python train.py --encoder_arch="resnet_bottleneck" --model="contrastive audio-text model" --dataset="synthesized solo parts of chorales (CocoChorales)" --train_examples=39062 --n_mels=64 --hop_length=320 --input="log_mel" --spec_augment=false --win_length=512 --tokenizer="word" --vocab_size=56 --loss="softmax" --embed_dim=384 --encoder_norm="batchnorm" --encoder_activation="relu" --encoder_depths=[3, 3, 9, 3] --encoder_kernel_size=3 --encoder_stem="deep" --encoder_avg_pool_shortcut=true --encoder_widths=[128, 256, 512, 1024] --text_encoder_causal=true --text_encoder_width=128 --text_encoder_layers=7 --text_encoder_norm="layernorm_no_bias" --text_encoder_norm_position="sandwich" --text_encoder_activation="gelu" --text_encoder_mlp_ratio=4 --text_encoder_head_dim=32 --text_encoder_fused_qkv=true --text_encoder_bias="all" --text_encoder_qk_norm=true --text_encoder_layer_scale_init=0.1 --text_encoder_parallel_block=false --text_encoder_inner_norm=false --text_encoder_positions="rope" --init="torch_default" --residual_init="none" --optimizer="muon" --muon_scale="match_rms_adamw" --lr=0.0035 --momentum=0.9 --nesterov=true --orthogonalizer="newton_schulz_5" --adamw_lr_other_params=0.0022 --l1_shrink=0.003 --steps=7800 --batch_size=256 --epochs=51.1 --lr_schedule="cosine" --final_lr_fraction=0.1 --warmup_steps=780 --weight_decay=0.2 --adamw_weight_decay_other_params=0.05
Rows from block 11 of the audio encoder of a small contrastive audio-text model, named by matrix and row number. Rows with one number belong to one channel. Each number is 128 + 32 x the weight over its row's rms, rounded and kept within 0 to 255. All counts start at 0. Numbers have three digits each.
Before each channel's rows are labels from the 100 clips, of 14848, where the channel reaches its highest value: "top examples" is what is common among them. Only what is clearly more common there than usual is listed. The data: synthesized solo parts of chorales (CocoChorales).
# convs1: 3x3 conv (encoder.blocks.11.convs.1.weight, 128x128x3x3, each kernel summed), inputs 0-127
# convs2: expand pointwise conv (encoder.blocks.11.convs.2.weight, 512x128x1x1, transposed), outputs 0-127

top examples: note D#4; note G#4
convs1.78:166220127114071115089133110160111120106128142122071192131118137120100121135107110118148077093126128159121102255104128197131129132148149091150145081131160103115166145182182089126114072138145119125164138133094126124138183125072104077128106119085158064162108131094138180139081127130144112092141100134179097134141098119095136108139088149134120103142166127137106095212153143094146121131132
convs2.78:137183037073150111059122127080121117102093106120141133103113156202124141168157149210163131162136099150164146147188169029112129124131137169147140130134165128199069122175138132183064146126081142080101127136054110134080128090208135140120107113160130070130129146104099136112137179163093109126111098182116183150115114145128143122128153060125151144154126145125117132142151100125155083134131

top examples: note E4; trombone
convs1.66:113191141171133166139090203162185166125115109091109134122111156109113129125166130082133133168157121114177186212114131102168125120107138140164178172157129131104091141145174146138166168218159142134187093103156090118123119116164112118142100115124143156206122121105132204172134118132112118150165161138122118149176189093121145163177092141121174070126165107120122132122128168185138184159097
convs2.66:116106077142135118142133063128095112112112158102126099058087131148153129120129121120139114062109147070129052093129128159113151055115119069134128122127098104098069080172123147120148107136131135088098077120132114116129117168133101129136165142151111076106146041147102152093128120111091116058097159136146153096131127136113147129121178154102094114170138096090133130145105123122104124067120

top examples: note D5; note A#4; note C5
convs1.110:149101123085086104076133121130137131115056115127093137042135124097102111128122154093139079120125109093166148119135098103077122115116136095135147069057114118128154104116156093126131091092139072108086140134096104106120128113120111128122113130126081138114092092076137066125104123110146110098154099115105109133052102040067140091108127175098066077178124109120102092117148055106136080034114
convs2.110:142091107106118059141064149128104215113107133187136137161070129098184090092218113136084122188120149133153146141100131133108125094170147207122157112133120073168041088138185136127104159224184125122108093120126152136068115138139138114150159145137154109193134216139126107085136141146069104122117161123120183137111135134184127155115052129146139098134134202086128095136150136087107139100130

top examples: note D5; note F4
convs1.61:146162122098121198125159109124104140108156128114086144091113181111115131109139118086116121146110132095121107239128076052158095116060152136105108126069132137140118193182127130153076132069173129111153159110097125097146163122104110102122128140129112101142143120127174198044116116130135127117119119104167066125156163181127105159111121114120092144165179088095157152044106137109090155144075
convs2.61:155120136105087162089171115103079088118075110136106132120101121151113148168124148133168132095105113122114173141159104128136159133142108145105221141102202164091113149127159148131075137171120184195133167112134118126116150144147143134115147080143125102124135116147141124180174191122125126140147098104144127147051104165163137102148113109117145120145108194132138142147082144159156153146152

top examples: note B3; note C#4; bassoon; trombone
convs1.105:149176109097107159093150131118108156088119182132156116088159171104097097111198131140153105141153113143140143175076156141148080112193172150101138158109173071141080116124139125106122114128139174105141147127181093144110130122175126135089085028105157094084148167099116188102176086089094173185123111090121082130101103147150084126122080139093145053116153075068141123164136113114107121100126
convs2.105:112103141173122110109142143096089169142124162158164091040081141118092132142101126125149153149215145125122151136101091161143153121170111092124164132120177111116140100088132130138077141120207128153128132152148118129152121116074123130093131133207113152137084060082088125124122134099137072109115144113166106127132112190032125158118175103138139164155130121120140112049141128037143112198067

top examples: note D4
convs1.89:176067143139179156188150126141160102124150154125168212088127115118078145129216136093186088113106106144121137163154130122158146148105180105153135141067150113106117127156190069095149135177160108127125136122151119105133126085144148092139143134113066173133129117141175187114120163131143109108107190149182088163082179152063109110124149077145117110153171143169133065155173114135147119116081
convs2.89:126078108216097135183112123117123111090178185160152126167091109136162155120157114148124063147166129142114124121114130129125120160137130117100125146132104114099109137168145054115111094075128134118131144118158120130116119102099152164123120103142098136113154100070097128132144105086149088098150153143227175168156107138173103124169100101094109114173111145165116159178125120158116118095169

top examples: note C4; note B3; note D4; note A3
convs1.83:196059091124149119159118141191106157122164132160133185193170128161149118125145139174151182105207079073177097104176129105105116127154151144119147115147165128133200144169164144132138120150123127189150126123094145103152075109095114142129103115091112158082176118211147113173145140129140126099151054143179126139199099083102158142130147119163109157119180126127127134116174101107163122170112
convs2.83:116117140041072170110169173148095134139194137103113101099130126159130143181113108119095122061123136090148100117147189130147181165031125113131150136133136143086132116110150062115082100110127104183146139145116149128127194085056146107124124096135151096114155094120130123136124084098118121136065127060167137167125134058110094064118132178092074120133135156181144133067123145132161146125089

top examples: note C4
convs1.62:144158107130093090161184082096138153096065089148180149083114179137122127105130159124066127104164124124058104234072077106116120105106161135127070084149168101113176157183142083094125085144132119114152129113094102154160160099121066073117113054156121129144137133073119141112087106116120098093150123133169097120099167133124147152121137104117115028131137115131137124081123131113144094119158
convs2.62:121169099118155118112153097142090143140144124122150102149157124127132133187112172118175137158152118147074088131182113077127116165165145098156153142116178190183139112134119142173170146154072144119153113135138116071115143125145132120129131130130159082172140134134130133149143208144145071107187120091140136117132077144144176134106089065098153157121119102144109132069127095123132075113128

top examples: note D4; note E4; note C4; trombone
convs1.14:110071086124162107125072114080109117122104156135185163160187105149166113133104126131132243176103141115122092138113130141137164123099184191139057111178156165092146097182079134107163134164076102160172106129112142135147150134127119142138173160183150119105124112142149145133127128127148176125139133136205143113135131124147111141096125118129109147140234114130158210142103157128083086153170
convs2.14:087138143138127068181170118167145083127143125079134151141076116122132068126125091074116152142128037160116085146127084135138108187127057101126164102145134138093129153160118175142067158122120112139162156104078138118124115168164135164090133138120129124137182126083116134135124100120114133198134169125095099114152087133095101142148164154109110086136111101116113134100109116055086161122111

top examples: note C4; cello; note D4; note E4
convs1.103:147103117145160200140132110172116197138198161149176124141151092142195113113160039112088162164159067122184142057167161097110129165167207098135123167129122159135130146096055143143151112113109148161089139135143149148110141141143159151123149116134148121105167112155125098109148124089162150123126109099173153117107175094151136133155084141098082171118146099098192121102143080130098180188143
convs2.103:124156118133175117102203130107105100121154102168146134118135138144121119124138113136151165115153145112085109135180138100110169157147056102132143091122162100137152153133115106112134162113150136095100141130117125139157123050072099147121176124185114164128095128116097085082154037180179090174145114101125126159107089143111112124134135143104190138190148122118093186069154181115086120029124

top examples: note D4; note E4; trombone
convs1.36:043095123146158123136103165121086142124185114137124082187099065136152126136146088126093187134160133145158122113156105049077117141099040146122109129139027143125121137073049174150152124105066122127093082128087161151129129172127093144120128115185121144143101121128142132112134131133090151136139106113119071118121098174134147160136118109141097133068109116111146181061088146109104117182153
convs2.36:137168123120108144127026112172128097140135157115084173178145148127122130138121143112120151137150124186141109116145173106113132010092124128139125121150176082209000117129091120050021084128131151072083155129159130158155141130104129104126111097159119088141109168119102094126122139106128146155129119105148145166118133135143088098173118138116123191125127178040171118151086131142134152104122

top examples: flute
convs1.17:134159194131145215177171137164148139105219125084137099088098159108106121112190095118147117129132132098216184104106112100163104125117134163137166136169122148084098178086140148122161142127125110114180163136133136099106115126099118099141100123143094100102167182095157093168109119103131098136121194115085158132092135127127105120191166133124180077154098124098107150119176196176145100082096
convs2.17:115138150137133198101116119141090132080125122129134109194129119128126169124105133164136096113157160116155182155125129097112158106126101125157082131191032079112113166152104182122119126168082113176095147127135071116137144135126169184090169119139143096141212118165209103161129115128119100100120095115102125156111154187122098148146164130134125113135136083111164122135121113131112098089143

top examples: note E4
convs1.81:198179181096154188141155180163190167193096155076115159165189151109103119122140163124159139155126121163138160150127118185141124120114220157116168136100140148150096179178146165111102152125131143140167154114151119087155177147110116164101169087136139166115140167084116170137135112100102190201115174117169135097123168168112131185164133123118167096142138123120174137145142125159132187119155
convs2.81:143100042112135137128107138151091128092070132136128139028092120192117166163091058158195111141145135070114128104089108154123095032138091128103141112101120111145046074092156122144105109092145134153146164125124112111105143131143127170162036119121078153121117136149109095124110196131122125153117057070113060105151072106120148103156131129110110132174102114146142057110128163136097106164128

top examples: note F5
convs1.60:127105137076160154191182091142133127129154146089108102095110142192201162143156113120117142134119152089127164120117173118125119152161121126134127116143151124076110139118110186157126150127148082158112086133122133179122148117123115097107084077174084057162093108122163122132206122157113154149124187105143172204207206114193116171181134120106118115114079162145126079126169125145090142180131
convs2.60:134068135092157115117102069064156127159123143138148092096132107171129113092107124107096151183149136124191152120160106141128118098143133117088110145129138162171105125125110119134170110084120084120205123119109155126109123151064116147087089136116147106152076105196109125119088087136092084159132144083134109162135127089096103115089075092095094140137091061097079118098082096148067096098169

top examples: horn; note B4; note C#5; note A4
convs1.120:138115126140142200165143131089200125116110135124157150180151191149117183183150117130153136094147154138133094146127149149105182118152117078205111137079135082163112116148174112103106171146142095138064138160142144116173153102136160096149078071119128124099157114108136113200145131144096147042189134161161112179114153174114154135162155150141106200141134191136107099149176135131100075101143
convs2.120:140149163170151146127115090107099118153133146084181088073137142109109201078220101186115133120127122141107073126146141130145126091124128190162122120145149129110169131107082131125144134128145143082185167159128144102144158076122086115113160110111088090166143090060068148093117091083164142153090118099094099117161181144164096147182142074089080132096132129130202079092116137122089120091107

top examples: note D4
convs1.94:126196140140119152080170100147158141137135126117082084112112150097125107109155157137087041146111120153111146122123107073170105094066104103119104091073069150101114148086073106107103113008142145100153177112055113120118135110139082127142108062108117151166093131079143120108098100154098099133108154105108125115110173085087149112103158120104148093102166130102092139057114130147106132073092
convs2.94:185140103152098164193131115093169107143102072169148115129120131062162098103137152148106085162057133198132117128123181146137126007119127101159133172158073125128004124141106158119059128122130096152128112155104094080135091109133147115129096127113064105142093066137159103152117136158176093194114081106121135166131118149138140118107129126127127216116104189085129159064123077141147078105097

top examples: note B3
convs1.92:161144084165143170145129135091173165154108142129114134127099130136137138097116129133135091125150137105145098255095128135104090123056128077121133138094153156076124196222181145110055136067161121138114114129142134154128216130141131123102080163141110157156114134097104208123095117109138132191104153131150112155104158108125179118114132149123121104182176117140129103076121148127088152110130
convs2.92:143079104133148136140063161076082128111034164118140120098139121111146131102128089200083085139110124147128183114173129130138152098156166145139107020127089113088128128182123120188117110079126071105107114142111120168113128195095131168141132079098101135114151176165136127127082193102109085067045138111134115109156131110133155102162127103116150131163115153109127070169106128171122105026129

top examples: horn; note B4; note C#5; note A4
convs1.22:111097159139128116132117112154130147105208160098106125190144149158186158123127106069104149154209164132129155178109156142065171182150081123173129096101123066133174147095149135120128124118139163186128141154150184124132120122150119117128169101204111166133142108123159138111085152158161137056127122191128104165148081115135185117147148151143090169128066165162108156124120156133129137168218
convs2.22:132145125149131115055186109121130152123145134149124057180111103144154118150125142151106137145103088131099087125106166080096111147119141078141139180106129201187179118085130139113144140098160080161133132047151099094123129106131102104141145125126162082100067134147188134132127181044144131128131149119129114153117058133076129185097087051146178117124123152127150115155146121159140063092077

top examples: note F5
convs1.111:147241114164096120139139070102182167102093152117120138123103207084119124116169191071160115149142174122122142101134157106194131124120128099148196110111142102150102166129140179103112130036139190130080236162115137174109104109104136113122147077149159114111139076114110127145100147140069141137127104142109109113136139115185140158131103131145131177178115144133099117131124119143095138130155
convs2.111:146179127130142150128147130095133130158119132173131122102110147143126123136166096099139126133121138120129153133026125100116106221136149171148113126147098072201115123105081125071192079082119110183228112115079108162084123132116133127129134128132132061122102121145087094125121163091073074152131151142122144147122113099103111136148173089127109146109135189189090147170120142192144099109154

top examples: note A#4; note C5
convs1.97:117227101162176171128196098097177137117108095086065137134092218127145135125227104099150055122102094126127162183092117097153116114161112163129173105095140142118126129136111133130106060121122090088119135123107088110140130110100138096120085116138099113129103130085086140102159138119106098138135152118153153171076159074090134100131126109126149068101131121124102112108140145146056076118071
convs2.97:154193100129138152128150130109131111129102125150147144108091120137159133116151104174138091107155135125130110132171134098087143061132179088121150128126132162120131112118087110110119126122137163124123137130111147116100134144114144161121152103134188106128124117142202130132142113089147128120203137137118133159109118137145133150189118122118182122082136112118183164102172093171148059131159