python train.py --model="contrastive audio-text model" --dataset="synthesized solo parts of chorales (CocoChorales)" --train_examples=39062 --n_mels=64 --hop_length=320 --input="log_mel" --spec_augment=false --win_length=512 --tokenizer="word" --vocab_size=56 --loss="softmax" --embed_dim=384 --encoder_arch="resnet_bottleneck" --encoder_norm="batchnorm" --encoder_activation="relu" --encoder_depths=[3, 3, 9, 3] --encoder_kernel_size=3 --encoder_stem="deep" --encoder_avg_pool_shortcut=true --encoder_widths=[128, 256, 512, 1024] --text_encoder_causal=true --text_encoder_width=128 --text_encoder_layers=7 --text_encoder_norm="layernorm_no_bias" --text_encoder_norm_position="sandwich" --text_encoder_activation="gelu" --text_encoder_mlp_ratio=4 --text_encoder_head_dim=32 --text_encoder_fused_qkv=true --text_encoder_bias="all" --text_encoder_qk_norm=true --text_encoder_layer_scale_init=0.1 --text_encoder_parallel_block=false --text_encoder_inner_norm=false --text_encoder_positions="rope" --init="torch_default" --residual_init="none" --optimizer="muon" --muon_scale="match_rms_adamw" --learning_rate=0.0035 --momentum=0.9 --nesterov=true --orthogonalizer="newton_schulz_5" --adamw_lr_other_params=0.0022 --l1_shrink=0.003 --max_steps=7800 --batch_size=256 --epochs=51.1 --lr_schedule="cosine" --final_lr_fraction=0.1 --warmup_steps=780 --weight_decay=0.2 --adamw_weight_decay_other_params=0.05
Rows from block 11 of the audio encoder of a small contrastive audio-text model, named by matrix and row number. Rows with one number belong to one channel. Each number is 50 + 12 x the weight over its row's rms, rounded and kept within 0 to 99. All counts start at 0.
After each channel's rows are labels from the 100 clips, of 14848, where the channel reaches its highest value: "band" is the frequency band that holds the peak. Only what is clearly more common there than usual is listed. The data: synthesized solo parts of chorales (CocoChorales).
# convs1: 3x3 conv (encoder.blocks.11.convs.1.weight, 128x128x3x3, each kernel summed), inputs 0-127
# convs2: expand pointwise conv (encoder.blocks.11.convs.2.weight, 512x128x1x1, transposed), outputs 0-127

convs1.67:54 40 44 57 51 54 45 52 41 67 30 34 30 51 68 39 53 48 30 50 60 60 29 66 52 38 53 26 40 51 53 74 67 54 61 54 49 41 58 34 48 58 71 52 49 56 68 50 47 53 48 49 55 55 55 48 53 42 49 51 58 53 59 47 67 45 53 66 50 65 29 39 59 67 36 68 54 57 40 32 56 53 64 54 65 61 28 64 37 57 63 64 70 68 57 70 76 49 59 47 59 81 45 31 51 53 50 43 44 39 63 80 48 53 50 58 62 59 45 19 41 63 37 63 48 39 56 63
convs2.67:55 58 79 33 53 57 36 53 72 61 68 52 45 32 55 70 57 45 25 57 47 59 50 59 41 28 64 57 73 36 75 39 35 43 47 49 56 51 64 59 52 39 51 58 40 51 62 23 50 51 58 26 33 51 51 75 59 40 42 69 49 48 49 51 63 25 36 40 44 53 37 45 72 48 63 53 47 31 45 71 55 45 69 54 25 65 57 55 54 63 47 65 56 55 37 55 34 41 51 67 47 50 32 60 58 70 44 68 38 67 38 74 57 63 49 56 47 31 49 55 45 52 64 53 68 42 54 65
band: 4000 to 8000 Hz

convs1.102:57 58 52 64 47 47 27 65 56 55 82 59 44 52 38 40 41 47 52 40 68 35 70 47 41 60 56 37 64 48 43 34 50 38 67 66 56 41 52 49 55 42 43 62 66 84 65 48 47 30 50 57 49 55 50 44 40 72 37 63 34 50 50 50 40 47 63 55 64 39 66 48 64 53 51 59 49 58 49 35 45 50 41 73 53 53 49 36 42 56 48 33 37 71 60 66 53 59 38 54 49 40 56 54 19 42 74 54 57 53 73 40 63 35 49 44 43 40 53 39 51 82 45 57 67 42 34 23
convs2.102:61 33 66 59 54 51 68 68 46 46 48 49 42 56 63 49 39 50 56 64 58 45 44 45 32 46 52 35 60 50 58 56 49 41 30 53 35 43 52 66 36 38 23 36 38 53 36 57 53 49 78 62 56 47 53 48 52 64 46 45 58 27 53 47 37 34 50 55 50 48 64 53 49 48 50 50 46 60 45 66 59 43 36 42 47 47 62 18 43 54 41 63 72 58 53 75 27 60 60 54 44 27 44 46 47 42 38 15 49 61 69 50 50 53 51 54 36 35 37 48 46 60 27 34 56 66 23 53
band: 2000 to 4000 Hz; 1000 to 2000 Hz

convs1.41:64 31 37 54 33 60 29 59 32 50 22 60 44 51 40 54 47 73 38 40 35 48 43 57 48 41 46 41 52 47 50 60 58 39 53 48 64 59 44 52 26 51 57 41 60 54 62 43 41 51 72 38 57 63 46 61 83 42 50 56 58 54 91 59 47 39 52 51 55 48 58 56 57 40 42 49 41 56 46 37 48 42 63 66 62 42 65 62 60 46 34 54 57 60 43 42 49 24 52 78 40 52 56 21 65 40 52 50 41 56 63 60 23 68 56 77 42 54 52 66 48 46 45 34 62 49 53 52
convs2.41:41 42 50 43 48 67 38 57 48 42 48 51 45 55 50 48 41 61 55 49 59 46 60 60 58 31 65 46 67 48 54 45 63 49 47 61 49 44 44 51 28 33 49 59 49 63 48 68 39 45 55 45 57 59 52 41 56 40 46 46 48 48 51 50 48 09 51 43 56 58 24 40 55 58 60 55 46 76 46 54 41 59 46 61 63 65 57 52 55 54 40 72 51 41 55 37 61 32 57 57 63 69 28 61 33 53 39 42 52 45 44 42 51 38 43 48 68 47 26 43 39 59 31 54 42 45 48 44
band: 1000 to 2000 Hz

convs1.8:67 65 51 40 36 61 53 42 44 41 51 36 49 54 40 42 51 68 52 33 61 49 66 50 50 29 55 31 51 71 42 67 53 42 38 33 99 52 39 54 51 53 50 64 58 49 52 43 50 59 66 35 43 47 72 62 65 41 37 49 39 62 86 58 49 45 59 67 61 63 35 38 61 37 48 45 49 60 36 69 52 55 38 61 46 43 45 70 57 32 39 54 59 42 53 49 59 47 51 62 59 50 49 51 36 52 51 38 41 48 43 51 52 44 77 73 61 49 42 63 70 68 40 47 54 53 54 53
convs2.8:45 49 31 46 15 67 25 53 48 46 45 46 57 61 57 48 48 67 58 37 55 58 64 24 43 43 54 37 48 56 55 36 48 60 47 48 38 54 53 54 35 58 45 45 53 67 57 26 39 50 58 34 48 68 59 54 42 41 67 44 30 71 33 45 55 48 64 48 50 51 41 29 56 50 44 47 51 53 41 49 49 54 21 57 56 49 55 46 58 46 51 88 34 53 26 56 47 41 53 45 76 32 52 45 55 40 77 74 48 50 55 51 60 35 46 49 66 50 53 59 51 57 41 34 46 43 56 41
band: 500 to 1000 Hz; 1000 to 2000 Hz

convs1.116:45 58 27 26 55 44 50 63 42 45 60 60 54 39 43 53 41 45 48 41 56 59 39 52 43 52 58 18 35 54 62 36 58 48 62 53 63 71 29 46 43 45 40 38 36 74 49 46 44 38 42 73 46 32 48 49 44 69 47 33 43 42 71 53 55 65 37 49 46 40 66 46 64 68 60 45 66 47 64 21 80 47 61 57 64 34 56 60 51 60 51 55 57 40 65 59 52 56 46 38 51 39 36 48 73 74 46 52 35 56 39 54 61 30 45 56 48 46 55 70 49 43 50 63 28 50 31 73
convs2.116:33 20 50 52 56 56 67 52 53 55 68 46 41 49 62 32 60 18 63 70 50 36 47 62 30 40 61 41 37 36 42 42 49 53 48 28 44 48 38 66 39 36 46 58 50 28 61 63 55 32 61 74 60 30 70 63 31 64 49 56 50 61 61 57 56 36 42 53 58 35 46 71 38 43 50 41 40 24 53 52 58 67 63 60 43 59 43 22 50 34 55 35 47 54 45 63 38 46 46 45 32 49 55 52 57 43 48 33 44 51 44 48 86 31 44 49 43 53 51 42 56 63 63 53 55 59 49 51
band: 1000 to 2000 Hz

convs1.101:68 35 55 45 62 33 82 53 53 36 46 46 52 51 53 53 72 58 32 31 37 52 63 47 41 57 43 38 34 88 70 40 46 57 39 45 23 48 50 64 34 46 54 40 52 68 50 50 54 74 48 57 51 48 65 44 60 47 43 35 59 64 38 16 64 54 38 40 34 57 40 51 38 46 56 56 45 34 60 64 67 44 38 58 58 49 69 16 76 44 51 53 44 43 54 69 44 50 54 43 56 43 30 46 30 35 54 57 46 58 45 58 53 49 53 49 35 56 44 43 47 55 62 38 46 54 63 60
convs2.101:51 59 47 56 34 53 39 25 63 47 51 44 57 43 46 45 46 47 54 50 63 43 43 52 35 45 99 49 53 35 54 50 50 54 50 35 45 51 46 54 39 22 36 37 33 51 59 50 51 46 55 51 90 46 33 42 59 35 34 33 55 47 47 42 37 48 53 50 49 52 43 45 41 46 65 50 40 68 52 45 52 50 44 73 37 32 43 11 43 51 40 45 52 55 52 52 52 71 41 67 26 47 77 58 32 50 49 45 56 49 54 75 26 41 57 56 44 43 29 39 53 44 60 25 60 41 50 51
band: 250 to 500 Hz

convs1.10:42 60 59 61 43 53 32 51 56 54 59 73 69 41 53 56 39 50 48 52 58 61 56 58 64 74 51 45 46 38 60 64 60 44 51 53 56 36 45 45 66 62 69 56 35 54 74 56 57 48 52 49 43 59 59 61 42 60 61 76 56 67 49 47 63 31 33 64 37 42 40 66 52 54 37 51 45 61 49 26 43 42 44 46 64 67 53 68 60 49 49 65 70 32 57 66 72 63 68 51 50 79 45 73 45 64 59 66 56 36 49 70 27 39 42 49 66 64 61 83 40 47 46 51 49 49 63 50
convs2.10:45 43 49 25 65 49 50 66 58 47 49 50 37 51 37 40 43 49 64 35 68 44 63 58 63 33 24 35 48 11 46 69 53 27 62 55 52 52 59 49 47 44 41 56 70 48 53 42 65 77 44 45 46 56 67 52 63 55 38 41 42 40 53 41 35 72 68 57 51 53 49 51 40 58 40 59 46 55 58 50 69 20 43 32 62 78 40 40 41 79 38 63 44 22 53 30 57 48 62 39 49 28 38 47 34 03 64 65 31 31 50 49 57 54 45 63 43 41 56 43 71 61 39 32 42 47 44 63
band: 4000 to 8000 Hz

convs1.23:67 69 66 62 47 52 59 36 52 31 62 43 50 51 55 45 17 55 40 52 48 50 81 41 37 41 50 52 54 62 37 55 28 45 34 72 58 47 41 62 36 36 40 49 56 42 56 59 63 38 61 37 48 32 53 60 53 32 53 68 39 63 66 71 61 47 56 39 61 52 49 46 59 43 45 51 55 24 18 53 40 58 63 45 51 56 45 66 63 51 50 37 46 42 56 52 52 59 37 53 57 57 54 71 28 42 69 61 51 61 63 38 46 32 75 43 31 41 54 50 68 64 66 73 49 49 58 55
convs2.23:56 50 51 34 47 58 50 45 56 34 48 26 53 39 49 58 64 51 49 58 46 27 51 49 71 47 50 25 60 64 49 68 58 49 38 50 41 43 65 52 58 40 57 65 49 42 51 36 57 23 44 35 15 53 55 31 36 45 53 58 43 50 48 49 16 47 56 61 55 55 54 31 46 32 42 31 51 57 62 55 52 71 78 75 67 67 45 82 39 56 54 53 36 39 46 54 59 22 31 62 40 37 30 51 40 22 35 48 29 42 40 40 51 38 49 50 37 42 35 32 39 48 33 50 58 50 28 41
band: 250 to 500 Hz

convs1.100:80 14 63 40 58 56 73 62 40 44 27 48 35 48 45 52 27 68 56 54 52 57 44 45 48 42 64 53 58 68 55 55 62 40 25 45 64 69 44 39 53 49 46 55 62 49 53 44 35 29 71 45 33 55 69 74 57 36 43 47 26 68 51 53 32 51 55 45 51 51 70 59 53 49 73 40 52 43 42 32 63 42 52 60 39 46 52 58 62 38 38 43 52 49 42 49 40 51 54 76 53 44 40 48 66 62 39 50 38 74 39 54 51 40 69 72 52 48 32 37 57 47 56 43 52 55 48 63
convs2.100:54 49 33 77 41 46 53 37 63 26 50 48 50 53 53 52 55 55 39 32 55 39 43 28 53 39 54 51 57 38 67 53 53 52 38 33 53 37 57 41 47 31 44 46 28 58 31 30 52 51 23 25 42 62 43 39 71 54 52 47 51 59 43 13 65 64 27 45 48 58 65 52 78 52 49 40 44 55 30 55 42 77 48 50 45 46 39 44 50 64 57 47 51 39 40 43 47 61 47 49 51 50 51 41 65 78 38 50 44 54 02 54 68 55 51 55 51 49 60 61 39 56 34 50 46 26 55 83
band: 1000 to 2000 Hz

convs1.44:58 54 46 48 64 51 46 49 33 55 63 46 29 42 40 33 43 41 49 47 50 49 59 45 41 65 59 38 60 47 42 67 46 22 54 63 25 36 42 33 33 47 56 41 60 25 50 51 40 56 57 55 20 32 48 45 40 52 41 51 62 27 58 72 39 49 50 53 22 57 51 36 38 33 77 45 64 58 47 24 45 54 41 49 42 43 43 32 25 50 67 41 48 50 59 46 53 64 48 35 63 44 63 62 57 53 49 42 43 80 45 49 49 49 56 30 53 42 45 44 37 35 29 61 53 32 33 39
convs2.44:53 52 38 49 54 55 44 32 42 36 40 41 46 52 50 45 40 49 55 62 64 62 57 54 48 55 47 53 60 55 48 50 59 48 36 50 31 71 51 36 52 69 44 45 77 51 64 48 69 51 50 45 52 45 50 53 51 47 65 55 51 53 25 50 47 49 35 54 29 48 11 37 53 41 52 51 51 57 57 49 54 46 41 52 54 47 49 52 56 42 53 64 47 40 35 53 56 36 49 53 68 49 56 53 54 47 63 54 49 49 37 57 40 74 54 55 69 47 33 49 45 59 55 61 62 32 56 48
band: 500 to 1000 Hz; 1000 to 2000 Hz

convs1.3:61 32 67 36 33 58 41 56 63 78 46 52 36 62 56 46 37 53 60 57 56 60 53 51 49 58 51 44 59 59 21 59 39 55 63 61 37 45 45 34 40 50 49 31 54 31 54 64 84 60 62 29 45 66 32 56 68 49 43 58 31 41 44 31 40 52 66 59 79 59 37 32 59 39 50 32 55 39 32 64 66 55 39 36 45 53 49 59 51 24 36 48 52 43 44 33 48 58 47 59 41 45 48 59 36 36 29 50 81 40 59 52 44 44 61 49 49 50 48 64 41 47 55 62 62 44 44 51
convs2.3:48 60 47 23 45 35 35 37 52 44 58 53 46 51 47 47 52 46 72 36 48 51 42 44 52 44 50 49 45 47 23 37 47 34 26 47 34 45 62 47 39 56 42 49 61 55 48 56 46 56 12 14 59 33 40 49 40 42 52 48 74 65 50 34 48 39 50 36 65 64 48 53 38 59 53 29 35 51 67 41 59 37 39 53 31 50 56 66 51 55 40 58 65 45 70 40 42 62 78 41 66 48 42 59 55 61 48 53 52 51 43 51 26 34 60 30 52 43 42 23 64 36 50 86 56 69 57 45
band: 500 to 1000 Hz